A small image VAE, trained from scratch: encoder norm layernorm.
Rows from block 14 of the encoder, named by matrix and row number. Each number is 500 + 40 x the weight over its row's rms, rounded and kept within 0 to 999. All counts start at 0. Numbers have three digits each.
# fc2: MLP down (encoder.blocks.14.mlp.fc2.weight, 256x1536), inputs 774-859
fc2.104:531462492507517487518567524499493506436501469455535413492553490506537521406515505482573509432487462467445492508547500503496592512526478481513509512566534532481463488485490521520524424469521498469500496482516571504459528552555572529466527432458556427532484517
fc2.105:551498500483458488456472595546497576524443454422474477526557474506444416491467474479484490516525458425526540507406499540492518470440474472459551546453493493514483499496496548453580429550459526479440491535437513560487481539479412482478500525517507494554543484
fc2.106:465506542510464517453474486525515445463467416508455485448540522481527533466511487510519510506490555495459498533477461466525486508501495523596476481517513487579510536509498518489578489541486522577489448438416442488500496539470501437554574489476507542486543526
fc2.107:503493506553477485544510550414516554498538485555515474515531443492503510518524549560502428437508543576461436494530434534451466544519517531541528455525492539485519535481537556462482471482578508544454490547473502460523446506565494550491541481505459496507509525
fc2.108:496554518435547457452519502483538525517546483495606467522503519483518520512479463563416480478474507475501411471516482499574524452522495487482547539498503552512507479542488453451610438494480585492551484496548564558534523486463514455469465475533478561535560425
fc2.109:499478497482460588499591536477533537492498541461503604547521502506541547505527531508525523528470522524478499534529596503471487524492448573498470411554459469510514586509398508503504461548549426575485497486473485562517486549499513428502549564548504446544508519
fc2.110:525579505475546481454497469531448445467509535505516468490487450544434488495444480472445501515528481510491521516461482560500536453476455561574484539442434530497532518460513494564345491447429508525526536441442508453516489499496460552509483562447462494480446458
fc2.111:461497542523445494516467502502515490518545513508542471499449488520531478501489463478505557533491523621479552462504561441467490501495527468445451452534466463511472518439456489441511492573452513505499528445476478518447505599504492534509481468557484611535472529
fc2.112:499534495452555544490517502448455563467500575510510476448415521461483509472507569382444392577498392430526479577487450533515492501487509482428437451548489503501528465445504557376498490496473499515462483544447459457464507412485472453524527511494455481560526493
fc2.113:444484471561477526445568474427497503513508502536597549528430528452569498548477493571473572523473440449523529511547513463446510505508446431519531474442466488435472480503493509474595531427519476481426534496529456613522535481509453499519527532418461493457527494
fc2.114:485532500457523583454563528496500471483527472505462525502459493462387532422618530469488507517564531456468484457484464474487532486414461508514506493466508506494455504574611458491467524495459481546563503496500553478540374503529466434437488465537499561503517543
fc2.115:528500566554543505551508554540514577543475496509492510519503474563489504479477545527517524523525418516535532518534510529565520534456493469498600524594517525517488533483500597534439494523523515492506459473560507521490520527514506492534500461582475480469455444
fc2.116:486435553502503461534520547542452498501492503453568494516476505412482458531545527520511461496543537536500491553519449500540574501480499573468458431482485511564487531488518508524418481555504475510544442498512459521497574554483571535561517465556513573464458489
fc2.117:527532441556548448453544508553544502571538484503557535509504494509503504493541502510470453615519451538485455456450487450404488515586517580499502502558558490484480536432541555513519516503525486518440493627470552523577408469505456531436503507512490549525479492
fc2.118:487440531462614478546483533502409456449501518458450455504420532507489417458521500514501511461465485461484466478540610481392442433439532538501514556500495497533490431482552455491432448464535462459452537532465419442466462501550522460500585550494437509573404570
fc2.119:481525460439501497461460496499500498412539463459496473471515572519464488496494492504519403552486477505489586478409543512536482551540538536484475454503422453494489521463431452468502468506541481471501546437505472500491511540531539435528498566478478492547486502
fc2.120:483505492534470505473493478528529564525523513530482489471489538544478521465470507543444504513555434467541399510527481478433484498541446488494492452487523484524481492500472569552436555458456483516446524469495502446510508488563508477479525512446546479508486528
fc2.121:437536545500527409496503473433522505491497546466494535542495456544465584518533467487501490494484507530542486485516545583558548403480504499505534448513510530478580542448532504519574441488571496477521510526548566501471508499442536538517502523541508504525537432
fc2.122:560552500443479523482509505506470488523571505534482503557620446477531597522516454481441506502549616549473495439520575501529464467542456463538532522520517534472517501479543514553487549491462533576451524558473457488480572520482526515526486544507526470513517529
fc2.123:517501463442454477524534520438561455502507518567512488537488540531475476440490527461450523547494451504528498486454504515468501542502490498517435513512456448486436446452498477524536528524528567518497504516483496531532495507497507481598486522580579573458404547
fc2.124:473497532463414448505572486364447474502576507519467515424493521476457517508521493494453540588492497491486471459481516481499508443445538398563471481492459502451492513467520477432500436505574555504549497523524486527455479459533518485491448517476481537522450486
fc2.125:512454509484458507520544485477475492491516515475503551506477537485508429528483509505525496511477486493557473582475514492440527469511411542520533437497529462523541459567567570464493501416541493533515526588522541605471528497509469464477491511573600519524489466
fc2.126:430485586498486502517508528462492570422518469560505547534508539488386523524547430504509488541487477438538474543469448530481547502524546509519508549527508505443522581497501546533457437386430469510519506481545494474529540413466445517464482528617447457512531529
fc2.127:497533422550510484493488502480552516503570483413492487522487532559455484520540533521538545398500467476461454479582522576491473520408358468531530480487493508465501482533467520475459526466513528523480415513511463453476551534527553513543515457465477486455477478
fc2.128:451501445470534485483536548405538468563522479577454526477495523479484502500519452597572467461474484479501448442492507482489558497455520406514498560560534535509535502476451463506556568467516591543479516526494461490559474527484521523508508495540546559588510450
fc2.129:494503452498535495480447430463537488608537426441529512530489548475497528462465411585449474428483440492543514485544487483542503509461473528429531489510525475497488451474497493459523525526488520517451554496518460513476489521514455542517537462522497466520520540
fc2.130:537589537580458507486520508524515517534551551529507503539479540484608550569564466515562423529489521462558538432507510518548505532532414437600520455474506537582553565528460531505536510512502488539597460492467481452528510569451526508533566485543495499483515516
fc2.131:526536529585563573502414451489482461514461539494480490566510502497513506555517623494524489412521499492475466539482532534474538533433525510579574503508509530504459485476480496521464503466473530479507462522518493497464482464542491500576492521543478459466498484
fc2.132:518549470529488550516522544504477456473412451476560463473526446540471525466513542556448503564470477472508538480509543487494552532503531523469498528466487472453466503467515568490477515503502462507520508517464464539508528514475519494461438513462552532520527495
fc2.133:449524443457525487405516496458547553417572517435500518508433535438516483532496528459476495527512479477513484475528487516506538487428488505503554486464514425417486559462507533489585458510515514483501564577503482418432518445485427465506482403513548456507512515
fc2.134:543519517445486551518503451414541487483412517552479528599566482555447446509494549526573498537526531549465465511440449506501518497479455497501505443450570492544477520573558568513444540516417460526477528586523491568440444488513393570535430492495477507579522548
fc2.135:464433448452439482496530503497530426480499548517487562510450504564449481503514475516629471526452513469420527527420529492541496419453475498560435554538521509491525490601555555509547468509520529548522514553503440505558552493493446526485507476457447551487539544
fc2.136:534435447466524539510488435537487456502519439508487486457457536492523481428447537492528513499489515536429541517491534399480412541536522507460438501497425407508430471492474435464496541517489455511493522435479435495471493494546490491535495491428429531533464547
fc2.137:472505453484498461426500477434539484549465401498483485441526521490501528523514527465468409481513460538465478428474521494540420547490538446489487467500456560467537459576501536452439562474499499465465572519487491555513463568507570500482467445486447477503573515
fc2.138:485569572445517541443516527545539484515474479531532531495490525513463508573495470535465552452507495453454491517456496417441546507496497504526480556494513512515514532501493536525513530503531443554509495489545480467497462495500502489503488488487472505446469490
fc2.139:469483475548560473558489463568441527494443475428512431440523511435490503499527469501586451471494597504603505491554578560563448613554497507480497520504466516480503439496465467516468486438455457478453520479463497520528535533495504528510508569470538500514391571
fc2.140:435597450508463562545541481470447400522533512556461539508445440524404420528575485480440539558477510483505461463555480496387508496475532477486513610452471572451498440517537560533507560544544467531437522512454475477496554475436431490483483489515457536499524473
fc2.141:585524499457482565502475489551470490474498476482479489441486499491494531536460472527558400464529517474441513461483485474473487530557478455535476528476440497558507479548490499526376502548536449506503543483505463531548550501567434506511506480457544503441534523
fc2.142:479460479448499419535491546557494419496547551541473461515517491525468559522552501416475499448513436449515472608477492543540544536544515465512497483502474574471519532508497540498525573412600555601504486472473462495519517468424535565517480523512543463435508491
fc2.143:508530519519478466544487399456480458466451542521556529536485467470550496479545479587502478514472486441475479539569507490464484481499558587523528511503470513507533500480500486448460517445532466568459526433492525482453520548495450477517440544420549518465461480
fc2.144:399410447485419468478542604492485445580525503553461540566526513453502443561410485461480505515430471543494578432468603544480488448516507507465539489502511504483447584503489510501470527465428575456454519526549484541464564531494565530427510494525489495527474474
fc2.145:486514523460458538529452533444478500515444472594441452487521486497551492489486542522454491455560549472491523433449547515558507485503507430512566522552473505466542485500452493551469388484501559507530497506495470416526558458483632488548492448577547491531457445
fc2.146:545507532483473495493457462384529491513514515476550495389533495484516471526431453508450521456508446529465566413531510585588465569477461494465492556483541446492524457519445536462500573433508544471567536422456550468525533543501502527468542549516531454508426469
fc2.147:527519559532450524400443538467503496519594473448539512450563507553507491487533499518551442469540514514472549468515481474468572544455512451538507507443545502643526473498457423497526501400545472505463471522497497540485503490455521539512512513494512501466494436
fc2.148:526525509517485530557481473481528546449494516526508503466416538429447479450522467515533502590429467488487513454504448454502518554472483561484557557543453461480520449487464459497494561468488469419521556549446454477489600401518547534491533466469488481578492505
fc2.149:503511527522447544537477539495585584465514434538461421455482451522499504456512489399559489573487456533454575439479446492470559448502533502492521519439463480451484509483438524553505548509466526434457467570515455409483463556437508471542507459507467509538466491
fc2.150:514507505555564558468490543519532534474447501451571521530545431530551512465565486564539487496538502440548476513542445533573502521552449513492556479559492520485510532464492492523490534488514480473526465549463550552547525495483514525482551547488498469392517454
fc2.151:477516541511564544478480468536476518533456481481455482535543465507518403497534502498569538481482545486517479460511497536568562509526495466562497570530534546499554481524525501519470545529458453532518466514510548413473457488481580579596554469479530510479530524
fc2.152:501512524466490484516498488493531527539516513489513498529518445564511534581497492490531452469538470508554386550449562472570529425530512560463478438483507572492566516551572487542445481447486493482490522497509501485495572461490528559532449509548511488527464490
fc2.153:506516549460585590560517475543544475507519562484472517525566539555446480533498556462532466518524501518527516459476486462525592513529522532464512569512437481452499516447526463499461525494441477534522479563464516563492584439479450565487563474458437545539458454
fc2.154:438525544539499480500486548465564535525539544539536511459492500533499516520565463569458490503553492494554508602489480532592538539459456437503547469497587538428555512420505535512525493475538495507521441513512576511542514503525486531468558519506546556490568470
fc2.155:508490459548510507502497493499454529433501528572565482505501487415548478467502476481563570408500597525472514465430515433438502498526557490534517521496493411492516515509515484495494464453538464516487522500481563469507467473518506523440583508426527566519566528
fc2.156:537527434514534480533536527525580520489493540600484432479431550614410507478516527436484548471537470500506506456509496479554458455435507482492457527510513476533481393521493469450514508430503526537501426567526466510531481503490492523420468490493529480494487481
fc2.157:488534596509482438421492464453519500519548486564480511462536521526481472543490501492565512507488443450553519420475542490549507530490566424464546570558569470451508483433524487598458536483572563514579524463502529513469541485527489526476509561541514546464446483
fc2.158:432554523486461531475486468468513489495544523519506448465445510587487537420409472471470452530495511502444515490469441463475511477554553431467468492466539463532484534522488497470494472533519454418519505493495464474477498469522473425451512448467487456502518451
fc2.159:444504529520510502422480490464535487503488570422461562506507485474540493465523443499520485519513452515520487510448463519518493526453513391469462450528436459470513497533499550536458534554492480534450544494529431471567501487511471447480569466493507504473495463
fc2.160:504499428518509481518451596431447495436525451512494464426484546459525473497563413518465480495513535503462381494535478506507538593442444409518483564533458453523547487532528494426446432453584452491451547526534527547533434544475576549523518454520492457466492503
fc2.161:509493508532522478459490419554519458469496453460524456472473547477548544438504514462496484548466458544517518583489544480436495540482465524436431473530480493483533484512528507430534462504509429518530465481478478558439463498502477477449498473385538496540502510
fc2.162:523552589455423498525530523479452530477498518466505516462529464492445487520481535452509474475573528521494491490495444521517538452351552496580527532513534480500560526465447510527524565527541457539570487470546569567495508512430548502515511471500533495517498459
fc2.163:506531559518482496448484560529463514517522510447430594482528399462466527526574494496479495436560542471560514550476502500526519480486486488458498433490494531503560472495515609479502527471539529586517477538525542460546483472528483537479465507535609418511469469
fc2.164:486507426508500488516511513474441463489465465497513551475554544498496512493461491531459473461600502410509496494512509492438476405526523555543492429504493486440459484584476482451488570456472485490560551471514530466504471500569513519485477476492539561570541537
fc2.165:556457436499512544484452461510519464536495455495503473444427508497547489454467532479505523497474485518453515510520534420501460550534522464479449499466448426496472457574462444477479545525484460499511516462518462530477522479528500506538499490392440512507489502
fc2.166:466460491481511465452450511502515522446551445492534572516524504453468506434506455505480495535490603539475539490476524465475515492466539530541573544447560493443542528512458500460449388500433468434465471484512473530502539512506488540453491506484487483533493515
fc2.167:479566468448453545552488517549542494495466455455461546481519457439581559523528474541512450525457464564525493504493537451457572477486479478500481506532548484614482527491475483555543507506579504488501491555559555410556534513517505479558516437536490473484520510
fc2.168:501429527603569510513504460554475478488548498514474434473492424567520500446451551459528445407508554509469450597447453462501527480471409536514495499509461549543490539527535426386433485488503480470509554470468482536497569554535470557559481512449470527518521554
fc2.169:482529590546514541539521549459525495517469524507528512573595576505584490559438528505486542550486436519473515537409477489485522535471475518445444475521514531502471494528477512540545539478484445484504541496440516473489546548475470538475512543467576509522494540
fc2.170:477508475522544453487552485422519530580581503419523502499521527458499422455509543378500477475470515601461479568536534489463439467486499526490496472540503483500560473502533495475576528567492478485455527534520449477501500448501528492489453515500489489554529468
fc2.171:459527472546539480470514491441503522536490478560529571458529489472498536507469473523424486537501528544485534477561487461527483466466506457541521531507533539420524481497471504488445555425435464530488549502510482559586484563445520504478559529497471478420499476
fc2.172:504557453526493523527481525482532441490554480497455471486552445516488431501537476462481490440450469463536471484509473470464531567489512502475540498456493491527509505425425522502514528443527526561443532511526516442496481495477479543544531535534499458524569511
fc2.173:510494428498406527530508499490483513521476555451565487523472544470504534503487578509445504474536501496521478563429477450503520519468526506546453486478541581533544505491479468580408527539531458519502436532500480499512528510507535520577494511494512497528461454
fc2.174:537513509465556444460528479498499452457471484435509466503501515461495526501526476488525536510459569497501535494516478448452466478467491455521516463393398475462516447455527516508446438529438496483515486504549452438492460488533509500476508529541503515548543498
fc2.175:532499432466582528498476446548543475493447535511542497469548520520500587563548507542501499577441472503517482486566538531534516482563560516501531487531450531511486481498503472537487476513503529469504571517561537507518498533515500540454471574514478497466486473
fc2.176:517511437540477506514578455491503510520501524478472456472536562479488534573431501482492528467483511505504441467494535534555476418323504482511531475515433478505497510489586521497545454466512463479521515516531503447479410441451494481421480473466501485510513536
fc2.177:466486504464477448552477466387493521481548478487461514451546499521490494532586504416509540467500489534523543462561514507446463452472541445504509457527409524410533476520483463500570466521525538435447477459498475545533494534493474468497553431509469497517443506
fc2.178:451518507449520470533499520493525510504495498549524543570437469493414524472481494539531543508482528551499542533429496519416506518470564541555506470523500555536497534549505440564496498489528564517493541538549510508475486523543439537519513526485481484501522482
fc2.179:532493482460483468479476475491459521430506559564518468542500523483584547504467452522541531582524515556486518561537410541551448465497446531438429464532533463548425514524415481534493532520549520553485507523514453486438523455589469455533482542471458543535437507
fc2.180:522539505496484530539458509463516484535510461497427485486489612478485508567547523503465427476551547509452497515551501482515466486459491458444456469480447529495514529495480485540539584486553450494533456533509485451537453564546495447471464552579467510525512450
fc2.181:484516494526513530530509489483449477472466540536559448514454555561517497515407493485471474462472516469484541477457537483368484489473476466438512530492527465466514535560530496524520538462469479474491557466465435527416501508526479482448460461473482545514432587
fc2.182:436463481494496452550597440466550488491464530523419451457500465570477492494447559400524464554542571466496530517495537439485537500497522521557522505467482502542506508607486585464569535467532490489457556420478481447502453539507420554548592466477454461453496532
fc2.183:481497492483484507500430488494506471490459473571526511528560510469509451558473498459550472459465483540422512467453455447473529494502539445503489520441497459506481511581507441519559553448514478446524502492479497493550475592529468503496523507461462578513500486
fc2.184:481568566535471470483521539480505560500490536478487512523554478497473496532563459494486490477524461486564462505527492567542580465467444470536549480529580585447549532488502563494498457463502570509516487569529561501586496491468513517492492487564564486461536476
fc2.185:533477534551493535569510550481551477439472512577445501583465491515484454497562471479538557494464551463532505569485499478527535488472496527505520490591450461486488477450428426502569472537493455574576428489487490485483514496547523463563491523535537553518552512
fc2.186:495516515525552561549550505515553548474435483507591536584608531505443568479503498555507464503486487535453527606495478464555558513537502463572589503453516512521424457459486533451475538539522523542513537540507538555476455474547481465528544520505497436435528474
fc2.187:520462491520481543549578520522520540501498508502497592526520513497528540460471533477479510410442470523478518506473496469580558498517520502482467422476398500511483517456512517461533486486541465505478454490473519504473423463471549444408488505540498498542499501
fc2.188:508499439495485492486519470487623509472651467537443446529512554455475427488490452472477451477509449517489465538528525545522458521452533526561585544524490527525516508500468443451545514509446577509533557529489435421461477481511539556479531496542446499486503497
fc2.189:565517534533502531473486566510441517560396442474498492449514512431556455411479461501531469523527464518512447544436519457514525485489456487414537427535509476466462548494504479501473422529435483502539548545459515459499529483490498498473529561544464379487483482
fc2.190:497547506558529566553486507474481534507465571497525526550503468499432542438576495483464506584449491499513513560565491520552555532480458506531525553491447494481487527498493505536504441591507504460476545479477482489538512484480491488461469529519549497564495506
fc2.191:548510534508514507517520503509399520508411530493582535495515544541490511493534490491525464478577499549535573559547508478500510499530579491564583529477499568497517542541563517538515538449458564566498466500471488454474473490474521483488492530454514491503482480
fc2.192:521553556521512443542493504443434518527603547522540541526531499560462476469467589485498488448531500471502436455525488544587472476416469465456524466467471582409510447537460464479495480477539471469514511547490516418504568510521576478456498429464501473482580452
fc2.193:536543494546497512434541475526543539480431539426556569513562518455532491484461554474551500551503483396510486483485576448444581504561490465545469480485554553529471493534490525500477404503494513456551565480461491500458540523437499426476488556463484466466481439
fc2.194:544514542536450525424545492441542567516494573425584448524453541548534534554542493511467500550467537535448510532447531454537546521511470478503580444534469509510502513513582514520502508522513536450534521480552517488522489494537510517485512488503504505474450502
fc2.195:469505529510488476449534554537491511508514525448490537461447444457484584513505505444469476486503557489525456510586437529506558584441484467496537433555499482506425472441508368463571527423448437501498557507497505528503429511484563440501518537460514513558558489
fc2.196:547585466525532497543514550462602530490545470504471464532490527446555390449468493523472543525491532529506516451476470467474473537470482442468430525489512512536466492424583518460539449483508492476503509485487538484522557518473494446593478530555421434518542596
fc2.197:464421432498511474553568457557548527448454486465535526571517475450544524508497511444506484432485447473476536457497518483545556535489525538470526448500530534506495519474456525548490504567458514530418472502505522484484553521524532458537478512545456447541539432
fc2.198:533511455527467472507514526504523564503437492492560510553456514627479531513512524558511454496508544480530472528428566539534462496505589465552539507531558558516546501476515518576521456567517499520511488515482464567417461569506444544545560444535529487455544497
fc2.199:561505557523437493498564447511472533460509450470621452507437486431491534508489459543482483522442488545417545442526439473452473562512547453493488511551487443494510448502558464479555480497550498562413526478439480514512436482537522499534496478489495490510517442
fc2.200:512464434518533490549486494535446507443513483531493551474463481515486434497425372446493510473516524445487478525542514522543556404479514546421525543557497493529570509490488592544412523481491474556512474482497581494455499519532508551538449433443560575482505476
fc2.201:457468552517514498488429522452427509503551491515506507447438493474456401452552522498495457455481477415412596448467497482486395530541515373470486544505526477545455476524472501467490557501445488532535537498462498459434535457461526514483573533506480477532515481
fc2.202:454494556575475489421454557530486487533577491552457524422509557508499481543505487440549444541509481529499574462484500492502480554547622398437484504468564547489517470503486552471606541462515521502433457526498459440475451466468514460400527456490431494464484518
fc2.203:548596537520500503459513563508513583559495548452469514537549590552489469509534470491514501522521491459503510541476562516535528527495511535547557450489514520503447462543431522534516510472455549509440542457514536465523495481474523479495507477535563453430557475
fc2.204:524489526448493475485517491438443412496486437448457516537528507540506439551473559508514540468502505457451466489522474545520455468507480481389529491446501492452492421572531458542542490501504564453452478518448493549498434490519492557452479500473530519494485535
fc2.205:513544494485502454477514536498496467506508498507404491407511538492492559490466493417509513485474506449522505464479509522489520523533512509459445474538508541516580535589501485541450502579517551395491543499485508535583502534475551493489441477465499506560489577
fc2.206:494450489477585509447478476466490490497480515421492503485502560544454520501500544544544524551500516495502483461419507454500515512501544469456392497522529503530498509522502498555478419560483542473503479547525531532506505526551506477533526447534504428497490470
fc2.207:496537477463494495510498492522498488502473426400473448494461492549488486546496476486505487500502509499560490513448543467506440476456472497498508582471532509503497528526526492405554616490513473439502477549505511474574479527611520483518464484501552508470546495
fc2.208:555525499496576527434515487448497533500534483596453406472423541471625465439507487534516534536528464495477511490418537447487519490491490559460482514457529514485591525505509545576512399498560505458501548508524495457461522572483518444490481458457524510468474473
fc2.209:442452483496460483503541417489509494552465518520506507432507434438518538468485506538503499529515468524484524491493529528433487505468553489426482457483459563547523438492505416569478472594467434461502554471470538547476494498491546467421465492566480492514511489
fc2.210:515525508494558583574419507488448540519539457521550450442498535514502511533497511475540512483553574495463491451473536423525524515515537448537509442547464505526500544507503567512495456579494504464501458449485480491473510516483489433513497548476535545483468565
fc2.211:492542561491521536519483579467427528506457470519537508503538466505469515517452566563505459541510525523419584513551503572494517556502444515481521466518524506522515523442519499529482528449527530545479442485494534532537531416562574517477491510498537475467529525
fc2.212:447553515435499534487584505540517483538538459480501547516402511529409480483456471505525552465519393491494532454508479484538456466517494499439493454486510483615476459562492505534434590551551517539490546470537475535463478493545478487456561533547484541471513484
fc2.213:462485519524465443490509489532555463517513487510516497532484547524441494432462440560439466486519541452489520473528461506574637519514502476506487486509508484499462474492534513459552482441449463497470533520477493494464494482508526491493558474555518507476439452
fc2.214:617481499535504517474502516597458467460448537403494513467539491504458498481493535474468429474500507452588531483537479493494548481508515589433540502486480533527450505502536502467475521474475488516496438436475526423532495533521504457490483564525559476426532484
fc2.215:518494486475473543512499424530459467456479521627463479410416505536475517471472476522429483503484482489458577440471488483520487495539528443461472512506445443535492458472518440438515397438484493428488455422478513474507462507516566521400494517482450524581518534
fc2.216:444543506572465487457512518422552523488532506466511553529567519485419498538453519503446502421535469434507500472537440429543502554447408537541583493438484497474566473473477504525448534507482539475484458556498447503478538473571453463451495446530535503507526443
fc2.217:459537571460467479538429546434497473477446523510432526533536476539472481508644541486492412552469460450489406449473476530416541515455527577444496484638513522484468465518517460512425573454506462476548526572480503448549431493519528487527500523421492486530511494
fc2.218:446487506509549428454477486493382516480531463496587478525461548424448489496427486493510498600481475489527521527483411528451531515492557493488502572548532493475514452479489503479492547406559439492396490438520440503548414436458509484481454496485460500582453489
fc2.219:569470500453472477511439480560483510474446421534568452496512473454523460498506524489555425621423450545490512534491501453493479535637544516504483490576467483475507473437571473512510455559512524469506528458475533513451533508499472573541464484520431478519451476
fc2.220:530534540458509432516504509491472520488489490400489557441523548553520456434529556467587441526450558559508483557505500536473497519480388586510486484508547525566488605469488498504543561539450529518572440553540499506529470512556517529526538546462570519533471544
fc2.221:483462518489495542506513520491530539516468556536477488529541474485508463483566459488477522455510490455582458580458482520532518488510524513546493414522554491473509512459508523572511531509489474505471541474428510543457468429488519528486501452425560549518500440
fc2.222:486477487464592471504527476477515422427520470512476523502536532476534560447449454476525484445459451447496483435461542461436461504451466433492546524430495514537504488517514484514505478504467447510467502521529473465521472500515552452516574501490577496536481499
fc2.223:379431512520526473450514518527494474436495447529483539463500526571494455495498422433457496544461464531475524452509441480466540551451518456500447550541445505540504443525438457408498496484466431533451449469522517485501508508454518470505574526455455549481547506
fc2.224:547523449485535512491477504479490483510440487540514485515508543504522495493605493547465518580486518572484513489481529468498461566508540465489511544505506488476488495567531517463487365476531423527467490483452518461560467489469477472478483527457477502554487471
fc2.225:536542509526476486464572482530427542539410516505536553531515475498518532489449526495512486523420518435447529490472444549480536517548450603578513513525456484447556464510492521460448478469464522473545546488489501559496539471546445523483432574531531504538413440
fc2.226:461517483482552440520488527453503549516501496526588413539464459465523552507496517530518533535454499484466473541541513529411520502474483567491582494520483547457457460446545510487530423472498547497538498483437506468501574465503427491497413550419496513475515452
fc2.227:531528519472467492533463487529530473516531495423500564480471429492436492470485535446541477505476463554513451528464454509407543488479446520421482455460482458572505515503585471547497422506478495430496513515545497516464520519458443559561547489515508465552563498
fc2.228:552520537447487561474473441554493511484413531450428526493460489537492504432517449546479483560517435509501496452473532537450467480448502519466490512558556532444459537440522509529552561533533470476496510521537532497441512449509532517498512489496553518447485452
fc2.229:524514607514545569454560470497510512503506473548498506586447508522520454484486559508455502545556588507469536547510553615563523526537502532489495489581454533518501482541559431560489500506475468542476477530485476483460470497524456513421523486485495469480459486
fc2.230:536497521551514541502522494517461511520457505421492504535524497480559421540511546452458468408527495495474509557509437542597496461489462521565592477569450507494518509453522584510536488484530553520457477551518485450464527488492534497539476445529490505533540476
fc2.231:519460552519475411489442548488528514481566478512460544526494388564519485461537552536513538462410448563548540437464483498495524480510455445480500611566482450540491528499520460481481522443480513506521500478537564450500517492514448478554449505483516494505547523
fc2.232:577573376488439424480472514438474531505471458508451480532422533518475525523490474531494489567533496467500493506514467492477484472503543444520562491538495442501481524462490467483523490498474473475454403514460446554481459527555445483525468448429533442443496444
fc2.233:540460525470463472498552485501486522477470488514463437566473508496525472446459539576552469518489497515414581470509528468453468465483445483501465501545455526621507476457478490516497551542444441450463467476595439522360484474544498474476426494481423537459494486
fc2.234:520502495507526483470497473511515458480548496509480428436496477549491463493489547537398498445444540513411476435495545548514475533496475457475468567451473461537528444456510464475535551479475443462483550540493513552455506459494603576464462549499474510486542500
fc2.235:503503506496511528517443479529466534455471555551460500520482557499582400499549517451534505504440454463528508451502461497541471444557513473429519441540517528469469431614556488610495431513477482532484469490461530463457533489447549515443495499495474502459497506
fc2.236:558536492489478484513523527541513479523460436510420513524533466567542573526554525434531478514497468507499493516481544568555547454513469519535544470465563476522566482555515456413463450554465467543499530471438557488531510568448595433520500472519479504503490484
fc2.237:544494470521512528483495561464444418459522489489556475479452487489390502551479532489574490498514462529509516577508455437494568518479467517486535464442486486557623565517597435484480502526475570567527449513554533476570618450447520506563485559522422555564472575
fc2.238:498552546574522519471504530520549565452527567541529496575543444489477481558570515553443480567540512496499499546487467496492550585481521504475488507512490540461514484451548498490485546464522514541462541493524485538514503516524437575477520515571594473512600470
fc2.239:506459489548523522552493486509505512461471526507507515494524481504552483489465480439513462479555527497465527421519490453501530540533573479504567510485481449485538528528511494498562523479453512537471485540556549487521455514501506448446543445460587499471545482
fc2.240:577461525579545490541512420488501525449505477486522450506449553488524487488479522454591507431527449541529514477485491451458519534529510486503478468539555528565444461534539509490418494487527523528485487514528534498421523555538546485466542495511584468518440448
fc2.241:610494541481549539432474555528520466514408497566444492497547469474487481493506552435517476518477547538564553499506549530523496524443449492562515493491512445462545479461524460545557586507515519414532463429505565516487381461484520566501524470551497441483447456
fc2.242:495562564463443413545482562495460527497541525526477539542476554588423487591515487470528492504560479522449472388542487555528548454485506517540493485544468414534535532506563487534473505487546472478566459486461448449505561464517503519472481525483472486433498498
fc2.243:499537507477458502538498525494506475464518523507480543462490538424467419527444473538472499500478474455515521527543481456504475568547497503547526510539534492494474504472491563569602514434448538632466573531512522446475450468487512481499505487500450489509546520
fc2.244:493489483552477625495428437521542479559522521463435527486479378483383474486437518441493528498436514524528519512484556479469424490509490544474472468498450486616479480509474454461497462532491505493533591455478478491548488530489472493613475533502489421528499541
fc2.245:540423495485508547522489500476526442556541486463531471515463565508468537429458521578509528536507540579410547587496521451477477564489530436532447461497452480484452479533485423473541465510527496456506491455452482557468551511508530523562498520506458489546475495
fc2.246:473565536454447519548537520440542498496452533499520458511497446496446530546486479625484432515489446497497469474523501519552560497482537463478516502498496530474468524484554575501492493429505556557451443577543570517523523479456532478419525560496499535545579471
fc2.247:526488518546517518560493468524519504469504472603475500459481584473489494510541536523473488554478515502488482484439574573483432438485608446517541531494559452469513516528434578524594562561447440563530498537444543489500438499442580557490537495551449515472490538
fc2.248:531543521469473509513499561555495529472548486490506469436461578544483523520481577492548501448566536466440489622462503470545452558513444561442546598470465535497541438517480491429495492486460532580513499519504453536529455475455553532521444482557500567487490492
fc2.249:516533484504492507419511481481520561476511450509589588456459539503526571523471458494464526426462513468535533539529541516459459498527508567422521488527566553534538602423426541510527542510484499573538416488517516500590536481425470464438488511435525467486537507
fc2.250:485444470443509449524521498481441509493486502472462483438469498465453467462443451445418509526458480474418541457478485466494500467496534459469533447513498489524462460485497542442502535515501497511534485462468376426477500452485481468495471505472512496479485503
fc2.251:486512497535547527492502505579463584529555461494521472551521494483521543539540543521542446468459459510492476478511510461526481511509491519491525561519541513440511480502592563515449493448540506505509551424539422429462556517491536496525475485484535474472520480
fc2.252:575499495514575487549572550497478494499444510525568462468511529479559515483470511462522543502494530495530463449534563449571500536529473528481466493458491462556499427461490488391493545557505542526476425553437520526553558502543572574493500509547511499455509448
fc2.253:516559509434479550597498461437497524535461471456465485522565435540372476524497447485475481499541510375453436507502455552459452543461500554537464426545492500568507514522399500496558467524527522532511506515568537536518547506528481451596458495544560499541544507
fc2.254:567501531519494519390533546489499498557499562448546525450546474510481460537534483519483528474525534502509437598516503588578497485519504430576540450535518561538538567480560544557462476442517538500505518585450544522515542466520521544500458508554547493519558392
fc2.255:519536441566539531416581494478411462593508460522469469454477522520499590487471554554551530476493546495538453499489565468512463522469488518493498487468513508509490505527499457480514512527509505514496479539488472512524471488522505529491511547534477582388542478